A small image autoencoder, trained from scratch: encoder activation relu.
Rows from block 5 of the encoder of a small image autoencoder, named by matrix and row number. Rows with one number belong to one channel. Each number is 50 + 12 x the weight over its row's rms, rounded and kept within 0 to 99. All counts start at 0.
After each channel's rows are labels from the 100 images, of 14976, where the channel reaches its highest value: "strongest on" is what is common among them; "place" is the part of the image that holds the peak. Only what is clearly more common there than usual is listed. The data: photos of plants, animals and fungi (iNaturalist).
# c3: 3x3 conv (encoder.blocks.5.c3.weight, 256x256x3x3, each kernel summed), inputs 172-255
# c1: pointwise conv (encoder.blocks.5.c1.weight, 256x256x1x1), inputs 172-255

c3.178:48 51 50 51 89 49 39 57 77 44 59 68 42 56 68 75 45 56 50 49 49 46 50 48 55 81 51 34 56 56 49 42 46 49 36 39 50 82 47 48 64 48 52 67 50 49 61 55 56 49 59 27 49 48 66 55 51 52 24 57 32 53 37 61 70 42 53 78 44 83 53 60 78 47 44 56 70 73 53 41 45 57 56 60
c1.178:55 48 55 69 50 56 55 41 33 65 58 78 63 46 46 56 43 53 43 50 44 38 56 35 42 64 28 43 46 47 46 31 57 47 51 38 48 64 56 39 57 49 47 67 56 50 47 50 39 45 38 46 42 44 22 61 55 36 43 39 07 45 54 56 45 39 42 99 40 48 42 56 87 49 62 29 82 67 29 41 51 34 38 62
strongest on: order Charadriiformes
place: centre

c3.58:48 46 50 53 57 48 56 44 53 41 44 56 45 35 64 65 47 59 22 52 49 48 52 45 55 65 37 61 48 41 50 59 52 49 62 51 40 65 56 61 57 48 51 62 47 53 66 46 47 56 97 63 46 45 73 63 56 59 35 47 46 51 60 47 45 55 48 38 46 30 61 99 80 46 60 90 58 32 45 53 52 40 51 38
c1.58:49 40 49 57 49 32 43 47 66 25 45 53 54 49 40 53 51 44 03 56 53 59 45 43 51 60 70 31 53 53 55 47 31 57 55 51 51 33 37 58 38 46 45 51 66 59 50 40 55 55 72 65 47 54 74 59 49 39 52 56 54 56 37 45 55 16 27 66 52 55 50 89 31 42 15 61 39 71 40 51 47 45 59 48
strongest on: class Aves; order Anseriformes; family: Anatidae; order: Charadriiformes
place: centre

c3.235:49 53 50 82 44 54 51 52 52 50 44 79 64 40 37 88 47 59 45 52 42 42 48 43 41 19 44 44 47 46 51 54 42 48 55 51 42 46 54 42 50 48 49 38 56 47 43 43 45 46 41 53 42 46 56 57 57 53 45 45 40 54 54 40 62 44 46 87 53 78 48 36 48 51 52 69 63 31 44 53 36 48 63 53
c1.235:49 64 41 66 54 57 43 49 65 47 50 47 62 48 64 72 41 57 43 58 47 48 60 50 54 29 56 38 53 58 56 51 39 45 29 56 53 64 56 61 45 42 64 42 51 59 61 60 46 43 29 25 45 60 90 26 59 52 39 49 13 56 53 44 65 47 40 42 40 66 49 49 39 39 42 68 35 64 40 47 42 44 53 50
strongest on: class Aves; order Charadriiformes
place: centre

c3.37:55 53 50 58 54 45 62 38 34 67 56 70 52 53 52 53 52 49 52 49 62 50 59 54 55 87 48 46 47 48 46 59 54 50 42 50 59 64 49 57 75 50 58 61 56 57 36 51 54 53 79 50 54 49 80 72 58 68 45 49 43 50 66 49 50 63 52 63 60 55 48 51 51 52 37 79 75 65 54 49 52 48 62 55
c1.37:57 51 60 47 26 54 60 32 44 49 46 67 40 53 43 45 40 57 38 60 41 33 56 52 42 56 42 50 40 48 38 59 39 67 64 60 56 53 55 49 35 62 52 60 34 36 43 44 43 55 45 68 56 48 67 69 51 55 50 53 45 48 69 54 49 45 43 26 56 38 35 83 38 55 35 68 44 58 45 42 54 36 55 43
strongest on: order Charadriiformes
place: centre

c3.5:49 52 50 30 54 46 50 59 65 53 54 08 53 61 60 50 68 48 66 50 68 59 51 54 56 59 57 63 58 62 54 47 66 48 69 53 57 49 61 63 92 59 56 56 57 54 75 60 48 53 93 44 53 42 88 39 52 57 59 62 78 59 36 56 60 49 55 22 54 41 69 39 67 58 67 61 49 69 55 51 63 54 58 50
c1.5:42 43 50 44 50 51 47 47 65 52 46 47 59 53 59 32 48 40 45 65 59 54 63 45 57 65 45 73 65 65 37 59 58 49 66 61 70 63 57 54 26 52 43 30 45 47 43 40 53 63 79 40 45 51 81 68 42 48 48 57 50 57 58 54 43 46 49 57 37 40 55 66 72 57 57 61 56 42 51 43 51 55 65 52
strongest on: order Charadriiformes
place: centre

c3.126:41 51 49 37 56 46 48 40 43 36 50 55 49 37 36 36 48 42 49 50 19 41 46 39 45 63 24 33 50 47 49 48 32 50 18 43 42 53 37 45 33 44 52 41 42 47 31 38 46 46 56 39 37 41 47 43 49 47 30 46 47 51 44 46 49 45 35 45 46 50 49 64 38 45 36 49 35 19 37 44 34 43 58 44
c1.126:33 53 48 42 53 29 47 58 30 29 55 53 53 50 42 45 59 26 68 50 28 37 45 41 63 49 58 31 54 50 59 36 37 48 49 53 45 34 45 53 28 56 47 37 55 50 25 50 49 49 43 43 39 54 09 55 40 56 43 51 22 50 48 44 49 25 37 37 59 51 49 49 42 46 55 07 55 32 32 42 23 30 54 51
strongest on: class Aves; order Charadriiformes
place: centre

c3.15:54 57 47 29 53 64 49 55 65 48 53 78 44 46 63 79 42 74 52 47 64 56 58 55 41 71 49 53 56 61 51 59 55 50 28 57 63 55 59 55 71 60 46 48 51 52 57 49 54 57 67 50 59 40 80 73 69 46 42 43 79 52 47 67 53 59 50 36 52 75 55 13 38 53 50 67 30 61 55 55 58 65 55 48
c1.15:45 49 40 29 45 41 51 55 60 43 56 47 42 57 48 63 37 64 69 58 56 46 47 46 50 86 59 48 65 53 58 50 54 61 32 55 64 42 46 61 30 61 66 54 65 41 56 52 66 64 78 41 50 52 76 50 46 44 37 53 67 62 52 65 43 26 40 34 53 56 52 29 34 56 65 48 10 64 50 49 64 47 52 43
strongest on: class Aves; order Charadriiformes
place: centre

c3.156:56 50 50 75 42 52 52 39 63 55 45 54 61 39 49 31 35 42 45 51 43 46 61 46 45 45 46 47 39 41 46 43 35 50 32 39 44 38 48 40 47 39 45 49 61 54 54 49 47 28 58 44 47 45 50 12 44 38 38 38 75 43 38 39 66 41 55 89 51 23 35 13 64 49 45 67 76 32 52 48 47 57 61 51
c1.156:54 56 48 54 59 47 43 55 72 48 58 36 42 60 59 99 47 57 49 61 66 54 32 46 41 41 59 37 45 57 51 50 37 53 38 61 62 51 57 40 58 52 32 51 41 50 73 52 48 49 27 62 49 40 69 40 73 47 36 51 27 59 55 58 63 58 62 25 37 68 62 36 27 53 47 52 40 47 50 62 68 48 37 48
strongest on: class Aves
place: centre

c3.9:52 66 50 68 59 60 49 57 61 53 49 50 51 53 48 80 41 63 46 48 47 45 54 49 37 64 56 47 60 56 48 54 48 50 37 52 49 62 53 57 55 50 61 43 41 44 53 57 49 57 72 54 55 45 85 46 72 48 46 42 81 60 62 61 58 51 50 68 53 68 54 44 45 50 62 78 55 53 55 55 50 62 47 49
c1.9:51 57 58 64 63 58 43 51 83 62 46 47 60 64 58 82 41 68 44 58 52 43 64 60 46 58 66 49 55 52 64 54 56 48 31 55 58 67 47 45 35 48 63 51 50 57 59 66 51 49 82 60 53 49 80 27 77 57 35 39 55 58 52 73 65 50 52 44 48 76 52 37 38 53 59 68 22 47 52 66 64 53 46 64
strongest on: phylum Chordata; class Aves
place: centre

c3.145:64 58 47 79 65 48 62 56 60 71 60 68 70 51 68 61 53 52 72 49 53 47 73 57 59 51 30 55 52 55 51 48 68 52 64 54 51 34 61 46 38 62 51 42 81 55 66 50 61 50 63 55 54 59 74 56 62 57 55 60 72 51 52 48 52 59 74 65 60 37 55 00 71 56 70 77 78 49 65 51 52 51 60 57
c1.145:46 55 41 76 54 57 46 59 57 55 58 18 43 47 70 66 40 54 61 50 53 48 59 44 44 62 59 33 66 49 58 60 52 52 39 55 73 55 38 50 26 49 52 59 63 39 58 57 57 60 49 37 64 57 99 49 64 30 41 34 08 62 48 57 67 37 61 36 36 64 59 05 32 49 41 41 31 40 45 47 60 33 54 63
strongest on: order Charadriiformes
place: centre

c3.68:44 57 52 39 30 50 49 47 18 41 54 25 53 41 30 13 57 45 75 50 40 56 53 48 49 14 47 54 53 53 54 48 58 50 56 43 52 45 37 53 43 56 50 40 40 52 45 48 47 57 22 49 36 45 22 53 47 51 40 52 22 54 51 42 47 54 43 74 43 14 50 02 52 47 53 24 55 00 31 41 43 48 66 53
c1.68:44 59 47 53 46 52 48 50 48 41 64 35 54 56 43 47 53 32 70 55 59 56 47 54 52 53 60 56 42 54 63 33 59 55 65 42 61 37 49 54 59 59 44 46 40 56 56 69 52 52 34 55 37 41 27 54 58 61 37 40 04 53 62 46 67 51 50 63 45 36 58 09 72 54 56 27 29 41 16 53 66 58 40 53
strongest on: class Aves
place: centre

c3.168:39 45 51 75 85 65 61 47 67 50 30 50 35 45 59 67 34 57 29 52 57 43 42 46 42 58 55 52 38 31 44 49 49 48 53 43 50 57 49 44 50 55 37 53 48 35 54 55 46 41 49 57 55 34 80 58 37 30 73 34 72 45 52 50 41 48 45 71 46 54 31 33 35 44 56 67 43 65 69 55 63 53 29 29
c1.168:54 45 38 46 70 73 55 66 56 50 49 46 37 48 52 69 40 69 46 42 50 39 47 60 50 41 62 61 44 55 41 50 42 51 48 43 45 72 50 61 56 58 37 60 53 44 63 48 58 62 71 51 55 47 83 32 69 52 73 48 99 63 35 57 62 35 56 31 26 46 53 14 46 41 47 93 39 76 61 68 60 59 26 37
strongest on: order Charadriiformes
place: centre

c3.198:43 54 49 52 45 48 43 44 63 48 66 63 57 39 47 40 56 42 43 48 37 47 64 42 66 67 02 56 54 48 46 47 39 50 45 28 39 61 40 41 57 39 45 54 55 53 44 39 52 50 38 38 40 48 53 57 49 77 14 45 30 55 44 45 35 52 51 40 50 47 57 89 75 56 30 61 80 38 32 36 44 42 60 54
c1.198:55 52 59 66 40 48 58 40 24 51 42 63 75 25 31 52 59 54 23 47 44 51 60 54 41 51 31 59 56 40 49 59 41 48 41 43 56 38 51 49 48 47 33 45 38 56 42 38 39 57 43 43 39 29 24 81 47 69 51 44 41 57 52 44 32 28 39 53 65 43 50 83 46 51 34 42 57 30 21 45 38 48 76 59
strongest on: class Aves
place: centre

c3.43:58 46 54 41 62 45 68 22 46 54 43 74 56 48 46 63 51 43 67 56 61 58 56 55 43 61 47 49 46 39 52 57 55 51 61 52 61 59 56 56 42 58 50 50 47 53 52 60 54 48 71 43 59 50 32 55 48 45 60 47 54 42 61 52 56 54 43 17 54 64 50 50 52 50 51 78 31 47 51 62 70 53 52 55
c1.43:47 64 54 30 36 44 55 47 19 37 54 32 43 56 54 40 59 48 63 62 42 33 39 49 49 43 48 54 61 68 44 76 49 55 44 68 43 35 41 52 32 43 57 57 38 53 43 51 38 60 63 44 41 57 14 53 44 49 30 61 67 43 42 57 48 47 43 21 51 65 56 69 33 63 33 65 12 43 26 37 24 45 51 57
strongest on: order Charadriiformes
place: centre

c3.19:55 58 50 72 58 64 55 38 43 70 42 64 77 35 59 53 60 59 36 50 52 47 63 46 42 99 76 44 45 38 50 56 53 49 51 63 58 67 51 55 37 55 56 53 56 60 46 60 52 59 77 68 60 54 70 67 62 42 71 40 72 53 65 51 67 48 58 63 56 63 42 43 47 57 71 68 56 71 64 49 46 59 78 62
c1.19:50 47 51 33 72 49 29 56 66 47 49 39 43 67 69 63 43 60 40 55 60 43 58 76 53 51 55 55 54 45 51 43 58 58 46 48 55 56 50 49 60 33 45 46 46 48 53 68 57 53 65 57 52 58 30 50 72 64 39 57 59 46 53 54 57 54 53 35 33 51 65 54 74 53 55 76 41 57 62 54 54 59 31 56
strongest on: phylum Chordata; class Aves
place: centre

c3.241:40 49 50 55 48 52 50 42 48 43 39 59 56 37 33 62 38 55 25 49 42 44 50 40 38 53 37 43 43 39 54 51 35 50 29 45 47 62 43 36 33 41 43 41 42 44 36 35 44 40 61 35 41 33 57 61 61 42 42 34 60 48 45 54 52 45 45 45 50 53 38 56 39 46 38 65 56 29 41 48 38 45 55 47
c1.241:54 53 56 56 51 53 45 59 58 58 49 48 59 56 56 49 33 54 58 66 42 35 62 69 59 70 44 53 52 48 56 52 58 49 64 57 39 67 46 50 42 40 50 24 81 44 28 36 57 52 73 66 46 60 63 41 59 58 52 47 65 54 58 57 60 44 48 68 65 40 33 94 46 49 62 70 51 80 57 56 43 42 53 52
strongest on: class Aves; order Charadriiformes
place: centre

c3.134:59 56 50 54 50 46 55 54 53 67 55 58 49 69 74 68 55 49 63 52 57 50 59 61 58 63 48 48 56 57 50 51 77 50 55 55 57 37 63 59 46 63 58 52 64 53 53 62 60 59 78 63 58 59 48 50 47 50 58 62 80 52 53 51 55 57 57 89 54 36 52 36 48 51 71 63 42 78 66 51 53 51 53 46
c1.134:67 45 47 45 38 35 50 69 28 48 45 33 39 68 58 71 56 32 63 46 54 62 52 42 62 70 47 44 61 50 54 53 48 56 45 59 60 50 52 58 28 63 52 54 54 49 66 52 54 46 52 58 51 49 75 35 57 49 57 58 65 44 55 52 40 25 52 53 45 32 56 19 36 53 41 60 30 49 63 50 57 35 51 40
strongest on: class Aves
place: centre

c3.223:55 56 49 54 39 58 51 70 49 46 59 41 60 38 42 61 63 54 71 50 50 62 60 46 58 53 24 63 56 57 51 54 48 48 56 53 42 23 43 58 33 68 47 27 77 54 46 42 57 56 35 27 56 60 69 61 44 54 57 56 63 62 60 44 53 54 52 13 55 42 53 58 58 53 29 56 53 31 47 56 56 48 52 38
c1.223:44 61 56 19 35 74 53 52 43 52 50 43 63 47 31 60 52 71 67 54 36 44 65 43 42 57 23 55 54 50 56 54 55 50 31 48 41 63 27 54 46 55 61 44 52 52 43 57 55 57 91 27 52 52 69 50 54 59 53 46 62 62 53 61 46 51 31 27 53 62 45 43 52 53 28 72 19 21 52 49 36 71 66 55
strongest on: order Charadriiformes
place: centre

c3.251:49 45 48 53 39 45 54 40 51 67 58 65 43 46 52 40 55 55 66 53 46 53 59 40 56 68 65 37 53 47 50 42 58 49 46 45 53 42 42 46 65 58 57 62 60 51 41 56 52 55 60 53 52 60 75 45 45 45 50 55 80 56 49 51 54 54 65 71 62 38 53 00 46 61 51 67 59 77 55 24 41 59 59 50
c1.251:60 47 60 64 46 61 51 35 42 58 57 60 31 61 43 51 36 48 47 60 65 52 79 60 49 58 75 73 60 47 60 40 40 68 55 59 64 66 33 62 22 62 53 51 53 42 32 44 52 60 35 50 47 46 81 70 63 37 56 52 57 55 44 40 44 32 51 38 54 44 64 42 62 67 48 49 59 57 46 50 54 42 55 51
strongest on: class Aves
place: centre

c3.142:55 50 49 69 40 51 55 45 56 53 47 79 53 52 63 35 47 50 77 52 41 46 59 48 42 86 70 50 51 47 50 49 51 49 46 51 45 51 49 44 70 53 52 52 58 46 42 59 45 49 75 44 53 49 92 54 45 46 69 43 99 55 41 53 67 41 47 84 68 42 44 05 61 53 55 87 57 90 57 45 42 61 57 48
c1.142:56 49 49 62 11 45 55 53 21 60 63 36 43 65 67 60 40 57 58 53 62 55 47 51 44 67 63 51 41 55 51 48 47 42 52 54 62 52 62 45 57 45 46 57 43 47 58 64 47 45 66 48 48 47 77 38 57 49 58 49 80 56 46 49 42 46 65 12 45 63 68 24 40 58 58 62 42 66 38 63 65 29 41 53
strongest on: class Aves
place: centre

c3.18:51 45 53 38 54 37 55 42 31 57 57 26 52 51 64 41 64 45 52 52 40 49 56 44 51 68 54 39 51 48 51 40 62 49 39 47 47 28 38 54 66 58 50 56 60 60 33 65 47 52 89 66 47 55 64 70 36 48 54 51 92 52 45 50 46 43 56 53 55 32 47 17 47 51 47 87 40 70 53 34 45 53 55 46
c1.18:55 52 39 46 53 59 35 45 48 65 44 39 65 56 55 49 43 55 39 56 49 42 64 62 41 50 42 46 73 48 49 46 62 54 45 50 58 71 49 50 45 36 55 38 53 66 44 60 53 47 99 54 54 54 94 54 38 59 60 41 68 59 46 58 29 50 56 43 55 48 57 18 44 60 49 98 45 21 63 50 48 56 63 49
strongest on: phylum Chordata; class Aves
place: centre

c3.22:44 46 50 53 49 40 34 70 38 41 60 31 37 59 45 63 45 46 25 49 40 42 44 42 49 44 33 42 55 60 53 42 23 52 36 27 39 52 42 32 51 34 42 46 46 41 42 37 46 32 61 30 43 44 48 18 57 59 31 57 62 53 29 48 61 35 49 57 38 50 58 40 60 38 30 61 66 61 39 41 39 46 39 40
c1.22:43 49 55 73 47 58 52 64 54 48 73 17 50 56 65 50 46 52 32 37 55 44 47 60 48 55 34 43 57 57 57 43 54 41 58 66 49 55 50 60 27 56 40 53 58 52 54 25 57 61 60 57 45 49 87 72 48 49 39 48 58 62 50 39 53 55 65 66 32 46 46 42 63 46 51 56 56 60 42 43 41 40 48 49
strongest on: phylum Chordata; class Aves
place: centre

c3.240:40 48 49 46 63 55 57 30 47 42 40 63 55 30 34 62 39 53 45 48 41 35 46 38 37 51 35 43 43 32 49 51 35 51 30 39 45 62 42 36 33 48 42 42 44 41 25 39 48 41 52 38 39 33 58 83 58 37 48 34 46 42 45 54 48 41 40 59 37 65 35 58 40 44 38 54 43 39 36 48 37 44 59 46
c1.240:57 65 52 45 66 49 43 59 66 56 54 41 45 50 48 81 42 55 70 51 62 41 57 57 59 33 54 40 55 60 61 51 33 55 60 54 56 34 54 41 38 54 48 16 60 39 27 47 69 49 23 60 36 69 02 44 44 59 50 53 53 45 55 48 47 48 61 55 43 56 58 63 41 45 53 25 20 40 41 65 41 49 71 60
strongest on: class Aves
place: centre

c3.210:46 39 54 42 25 50 55 39 33 54 48 94 39 40 35 32 61 50 58 46 35 52 43 41 60 12 39 32 53 47 50 43 53 52 44 33 49 37 26 48 57 54 49 35 47 46 65 54 50 40 34 42 48 45 38 45 49 38 46 59 80 50 49 41 47 51 52 73 43 34 45 93 24 43 39 39 48 76 52 40 42 53 63 48
c1.210:48 42 54 36 53 53 56 61 48 43 47 47 36 75 48 41 56 52 47 47 43 53 39 35 69 56 39 39 46 49 55 55 55 46 76 39 60 41 45 62 53 38 65 32 42 51 50 61 68 40 53 46 48 62 37 40 46 36 35 53 55 46 56 42 32 50 41 61 47 40 45 99 52 49 59 45 44 73 53 38 44 48 57 55
strongest on: class Aves
place: centre

c3.200:57 55 49 31 78 47 64 41 66 51 50 98 44 46 62 74 45 44 53 51 63 49 57 57 40 68 48 53 36 37 48 55 43 54 55 59 64 35 49 54 50 59 39 49 51 48 68 58 50 49 45 84 54 48 69 67 53 53 67 47 71 44 71 48 54 56 57 27 66 37 51 21 57 57 52 68 30 62 54 69 53 58 65 46
c1.200:60 36 49 33 46 60 57 30 38 53 46 27 47 47 35 43 29 39 63 46 37 42 51 36 44 58 12 32 45 43 56 55 55 46 56 51 42 39 39 52 40 61 37 38 45 45 75 46 41 58 47 65 46 39 58 62 47 37 33 40 67 46 57 48 36 41 59 24 45 44 53 74 39 47 44 49 33 57 47 52 48 60 74 57
strongest on: class Aves; order Charadriiformes
place: centre

c3.17:50 52 48 26 49 48 49 54 68 50 60 05 53 73 49 50 64 49 71 48 59 54 61 59 63 65 55 66 58 57 55 50 71 49 88 52 51 51 63 65 77 61 60 61 56 59 80 61 53 59 71 70 54 52 53 47 63 59 51 59 66 57 52 54 63 52 55 35 61 42 73 38 74 58 59 76 40 64 55 62 59 61 68 62
c1.17:49 57 43 52 48 42 30 45 67 45 66 38 49 52 59 61 62 35 52 59 44 39 70 50 66 59 63 66 64 54 63 44 55 44 72 48 56 60 77 61 46 60 55 74 70 60 60 52 48 53 56 44 52 47 79 53 72 64 50 56 31 64 40 60 65 51 61 49 49 37 46 70 66 56 58 47 54 40 40 54 51 40 65 49
strongest on: phylum Chordata; class Aves; order Accipitriformes
place: centre

c3.249:46 60 50 48 70 53 53 46 70 41 48 62 45 36 45 66 51 48 46 51 45 49 44 46 43 65 37 43 54 52 53 50 47 48 57 44 45 62 52 48 40 60 52 47 29 49 57 40 43 47 89 62 49 36 76 41 58 52 58 53 99 52 51 48 53 50 46 88 51 50 52 51 45 51 61 81 10 33 45 58 52 51 64 41
c1.249:53 69 37 36 52 51 51 63 66 36 52 38 32 46 46 77 41 63 44 53 52 65 45 46 44 53 64 47 56 62 56 52 35 51 54 49 58 71 51 59 46 52 54 39 37 53 57 57 49 50 69 61 52 37 75 26 75 49 50 48 72 54 41 62 65 48 39 34 65 65 54 56 41 50 56 86 00 23 47 71 59 57 51 43
strongest on: class Aves
place: centre

c3.69:59 52 50 65 63 42 55 40 62 53 49 79 46 45 71 51 49 37 72 54 72 61 55 59 49 45 52 57 47 47 63 48 49 47 54 54 61 46 59 53 34 55 50 48 61 50 59 59 57 38 83 35 58 58 39 49 46 56 56 62 35 39 48 49 47 59 52 49 52 40 58 99 67 52 67 46 57 51 46 74 71 48 53 51
c1.69:45 70 46 46 00 41 55 54 13 34 56 86 47 63 55 43 52 48 47 52 55 42 36 57 45 66 58 47 58 77 59 55 44 42 40 48 36 56 53 56 45 63 58 71 37 61 53 61 45 64 51 45 55 51 18 44 34 63 60 57 44 47 33 48 50 23 43 54 53 44 52 75 55 44 54 40 56 55 47 48 59 60 59 51
strongest on: order Charadriiformes
place: centre

c3.132:59 57 50 97 42 64 59 21 38 60 47 46 75 31 31 44 43 47 59 53 35 37 87 43 50 59 40 43 41 37 49 49 44 49 21 35 42 71 36 38 54 50 54 46 65 59 39 52 49 43 66 50 46 51 64 59 41 56 48 35 61 42 48 47 39 41 50 81 59 39 28 36 58 55 44 65 82 41 55 38 36 53 73 56
c1.132:51 54 51 64 72 43 47 60 84 48 52 51 45 74 81 85 39 62 41 63 61 56 34 55 40 51 64 26 46 62 52 35 52 47 31 42 60 45 52 44 58 49 48 49 47 43 80 59 62 52 36 34 60 47 41 39 76 31 40 33 32 42 46 56 72 51 70 47 38 67 62 52 34 46 71 41 30 51 61 59 70 68 43 46
strongest on: class Aves
place: centre

c3.27:41 47 49 28 60 38 47 50 64 45 56 51 40 39 77 72 46 59 40 50 66 61 38 52 45 73 55 56 47 49 53 40 49 51 16 43 53 48 57 52 73 48 41 66 50 44 73 48 56 45 69 31 54 24 74 57 54 51 30 48 69 48 33 53 75 57 57 43 50 69 55 84 65 50 54 60 54 85 54 55 62 59 31 46
c1.27:46 52 48 47 53 61 69 59 51 59 67 49 60 45 57 51 43 52 49 66 61 55 54 55 47 80 69 50 69 62 55 48 57 59 52 56 63 48 45 53 38 60 41 65 64 50 79 49 59 65 99 50 52 44 85 70 61 58 45 47 68 59 58 49 57 54 43 48 65 61 42 53 49 64 57 60 38 50 62 51 64 59 68 70
strongest on: phylum Chordata; class Aves
place: centre

c3.55:56 60 48 97 71 63 54 45 62 61 40 78 74 36 40 66 52 59 54 49 54 48 61 51 39 54 51 39 50 46 49 56 52 50 45 60 58 63 60 51 34 63 59 36 60 54 57 51 49 58 53 51 59 47 59 66 58 33 65 47 61 56 66 62 65 47 63 99 54 65 41 92 50 53 59 77 82 33 59 51 50 56 79 59
c1.55:58 56 49 68 66 51 44 49 64 35 45 51 55 59 57 79 34 54 39 42 58 49 49 53 34 52 45 44 49 45 52 46 50 48 33 56 57 64 56 45 35 61 43 28 52 47 58 61 51 43 47 39 58 46 58 44 68 30 38 46 36 52 53 55 57 51 59 47 55 67 48 70 39 42 54 64 44 28 53 64 60 60 52 54
strongest on: phylum Chordata; class Aves
place: centre