Rows from block 8 of the encoder, named by matrix and row number. Each number is 128 + 24 x the weight over its row's rms, rounded and kept within 0 to 255. All counts start at 0. Numbers have three digits each. After the name is the row's rms in percent of the matrix's.
# c3: 3x3 conv (encoder.blocks.8.c3.weight, 512x256x3x3), inputs 120-127, a 3x3 kernel for each
c3.333 036:134112141136106109128119117142165138153147129178154136123103119112120105124132101135131135151128127135120116179155162163249179183180170112128109106116115108133144120128125136122151125123119131113129128139124131106123
c3.334 059:133131134148114151150136125134144151161171157170187163112126120121164119137120130120140146164139138142137138114105135120121140135163141145134119170156126125122122112129131136100119121125115161147140106155131119099141
c3.335 055:135135152149139154140150144138142135108101118130128112142128127133133108130150109105078072105117085111116113148141130150149119160161136150140127137137117164122111149120136146121138138118126096145125108100119146159139
c3.336 059:127128142131141137112117134114128139110142141136144137109126141164150142130154141132140136101129112107112114119124124091101150096116123120121124119133101096131107132115132143136152140150137130174145121148153157123132
c3.337 094:135126140145146149147153154153162161139142157149150151103117115112116109103101097137130157109111128130128125138145143147140134134145130121125114140142121121139133137133137137135133121125120137141127148113151147121146
c3.338 045:128141129128143123127119122101095133122131123112133112128113128140107128139120137138119168131131198157154161135103126101088109131082085101111107117092108101093100145152137158150121138121132172176162134159130149155155
c3.339 085:152149146152150133133154145131117132145143122126156140115130132110137140114156134112115125166156164120142134122128126131150128115108108138137139136138158117116133132140131146139135133130127152116144155149146136142132
c3.340 045:130118128135147111112111148098106109100147131116137130115125111094141103125126130107124124125105114118108110121136137120189151122106141127140128112137123139147146120125099113112126128116114123125128152164131117115119
c3.341 090:136126137130118106124137142123131120118131118100110096099087101109105104117105100092094078110143118122144131120131124136137139132144135167162152168168165163163163147132128130139115135126136111096119123119147143145128
c3.342 076:130127133124128122121140135128152140129129133130135123120127134135143139129123127133129129127099110124127130130146121137148124143130122138135134141126149139140142143136153127125145130130146164139163161132167157135159
c3.343 049:131114124117102134141122116165175132192153129160159156126136136124154135112119112133105132175131124125109126112148135126089106105130106149137103149141120148112123123136142136128132122104128095146108151129096137165116
c3.344 049:129126136137101135152150151134145142149142137171158133142143122115129121115103118162190135119120144123147156119137142135109133158132146148113105151116127136135108142131159146125189125151157149152139124148153142144151
c3.345 066:127119134110117112114067103137119113146141137141131130129154131113138144131159123122106108120108132125135121133123114122153129117136128115138112122148099116121116104130132135114127116115128146170125209235221179168141
c3.346 185:125126122121118120123115115110116116116119121127124127151153158148144155151144155128130132121113117117115116118116115114119111112108115085094089082092087089096093123121124121121118121118118148135135143127137144127134
c3.347 106:116127124124124117116119137143136149160125135133127145105117121099112091105106106166194142177140171158186173130140138129134139108120111159157171153150170144147149124136132141147145114136130152144145160154140163170184
c3.348 083:129124125117129144126142132142154143150121150116129141123119121133117116119112115147140140143143129133141143120136126124123131129137122132140134121103143116111131123116126118121115120117128127143131099132098125118111
c3.349 052:135154127104117100114097118118142154139165163152171173109110126132137109113142134132137141147153124128106121102102107101131129119122118131130139130127120127114112113123132111128127121120110150158140143191138113149144
c3.350 105:149125131117095113113155124133142143115125150132144156079124099098120098103126072123131135123150109133142152123125127126134129130137124135132141125121145129143125114120105110109119112109120139139136140092168124161112
c3.351 089:126130131120125120122148147079096079088109098069097084142116147124117126143125130122111100117137138117121123125128125134134123134136129122120115115126133122129132165133137130148121137134124117124154143145184140145156
c3.352 050:115132112093145138123146135128130146125146156127131155106114107091123127096115110136162119158185165105132126136155145159144137136140151095118108094115119104122128127146134132130140124124137138114164177160133141158114
c3.353 048:120119121126129119120115111133130122145145130123132140161166141154139157145146149165143141140165156142126128159133159132186163158145162135127135127136123113133119133127133123130148145142127140128138130135108115125103
c3.354 064:146143141114148136139169149191181160162143154165173178121133093112128089121143098128163138135135127124156147123122119131122110119131112145147135170127116139139108141128134121124137128108118166075147109134176115182119
c3.355 144:120122123129117116119122120120119128108118113111115105125121130133119124132128134103105091123145100118131106126132128129144133130131128111107110117128119117114105135120119119141112123121109110117109120119129134118123
c3.356 105:113119107131105113082087113152158136145105123143140113143142148152128134152144129174165139112128137171150160135130123098138121125141127088098075087107069095104075139103114137136101111126112171155143193116189171133162
c3.357 063:136132135117132135134146136121116121109132142107118122140133144135127130142126125089076109055122101096107136119134118113107121136129125062070083070098069090076098118136137138127134126128128074084093086100082083096096
c3.358 089:094100095106105124103109103099105109092107086106103111125131151143140179125153132188177155199150182175160173128134128133152130127120122112131136115126131125141148120120127126133113095113106144083147134114136139110153
c3.359 042:132121135130106137120121114146135147135142180138139132128145138148136160128143152125120113131127128109130114051073092070038089077064090152150142151160125122134128133124134124153140136151164148143129121139159121132118
c3.360 062:125127138142104120137103117106116107126134116095097101103106097103108086103116102112131087132121120138147132120097117117106130105109108089105084117111098092087084146139153135118139138134144127138104121143085133102137
c3.361 169:115106112114118108116116116124117115111122113110119111119115118114110119119124115108106101102143101111124114112122103116133123118119114093108092096123101091106095137125123126128116115123115089096095104111115117109104
c3.362 097:121124115118144113132121135122113125105110111110107116108103120118108110104110101103104076104131089111118104130138129146144133129138131155140141135135133147128133130117127108138110117127117128121149128154182158117123
c3.363 161:130131127128117117128127125122119121124122126128119122155157165152161161145149155118125131118117118120115115110115108114110110117109104090092083085090081089090085133129135131129130125124126146151148140142136137151144
c3.364 104:126135126139110126125134130116108107120135109121109118103124113098117116107130115136113116132127130121126127136135135138129123125116127188183183182172181157155153136135129122122127129137131121083112141137099146164150
c3.365 053:113114132136108127123118111151157154152159149155145163134148139131145134146130146123130123134112122114123109137126127118138128117128116118131110093119127126115123120134149125144130141120136126144130131125128119134116
c3.366 104:144138134132129126128138138130133127123127122097105109093088089113099096111110111125117103120154106114137126136143130134140135141135128169168167169158170159156149137132135131137125138136134110099110123106141149132125
c3.367 060:132136142118118124128128112115130125129138129106122115109113094098121116095113086093095113137159116115131139111110126142125121113115131110134126129150137109125118115117127137114119125128118113115144133149139154150147
c3.368 162:108104115115111106107097107131128127126114118132123125142129139127113132137127125142132133133129130137123127112123116127133112103094097089080085092103095099092099136127131129131121133118121123113143109133115129132120
c3.369 077:123123124149132145123111132128127112111109092110082068155117140157137168122141150133155137154140153143129151134126129121127110129117112150122132143132110134134122106124138117149134135135141141181176129170109161143188
c3.370 085:130122130144116114133128132157148150126119124137125143122118121132130122124120122121096095092132109111112101135136135149159134132145135115125129126131133131120129125115127110126109112105112103095104151210176140084074
c3.371 088:128122132154120126138139132121106115104099108103101104092093105103093097109108096132110097127136118119122140113111109123115118112112095129138126136127127131121135132123120129139111119118110074106103125126159127123118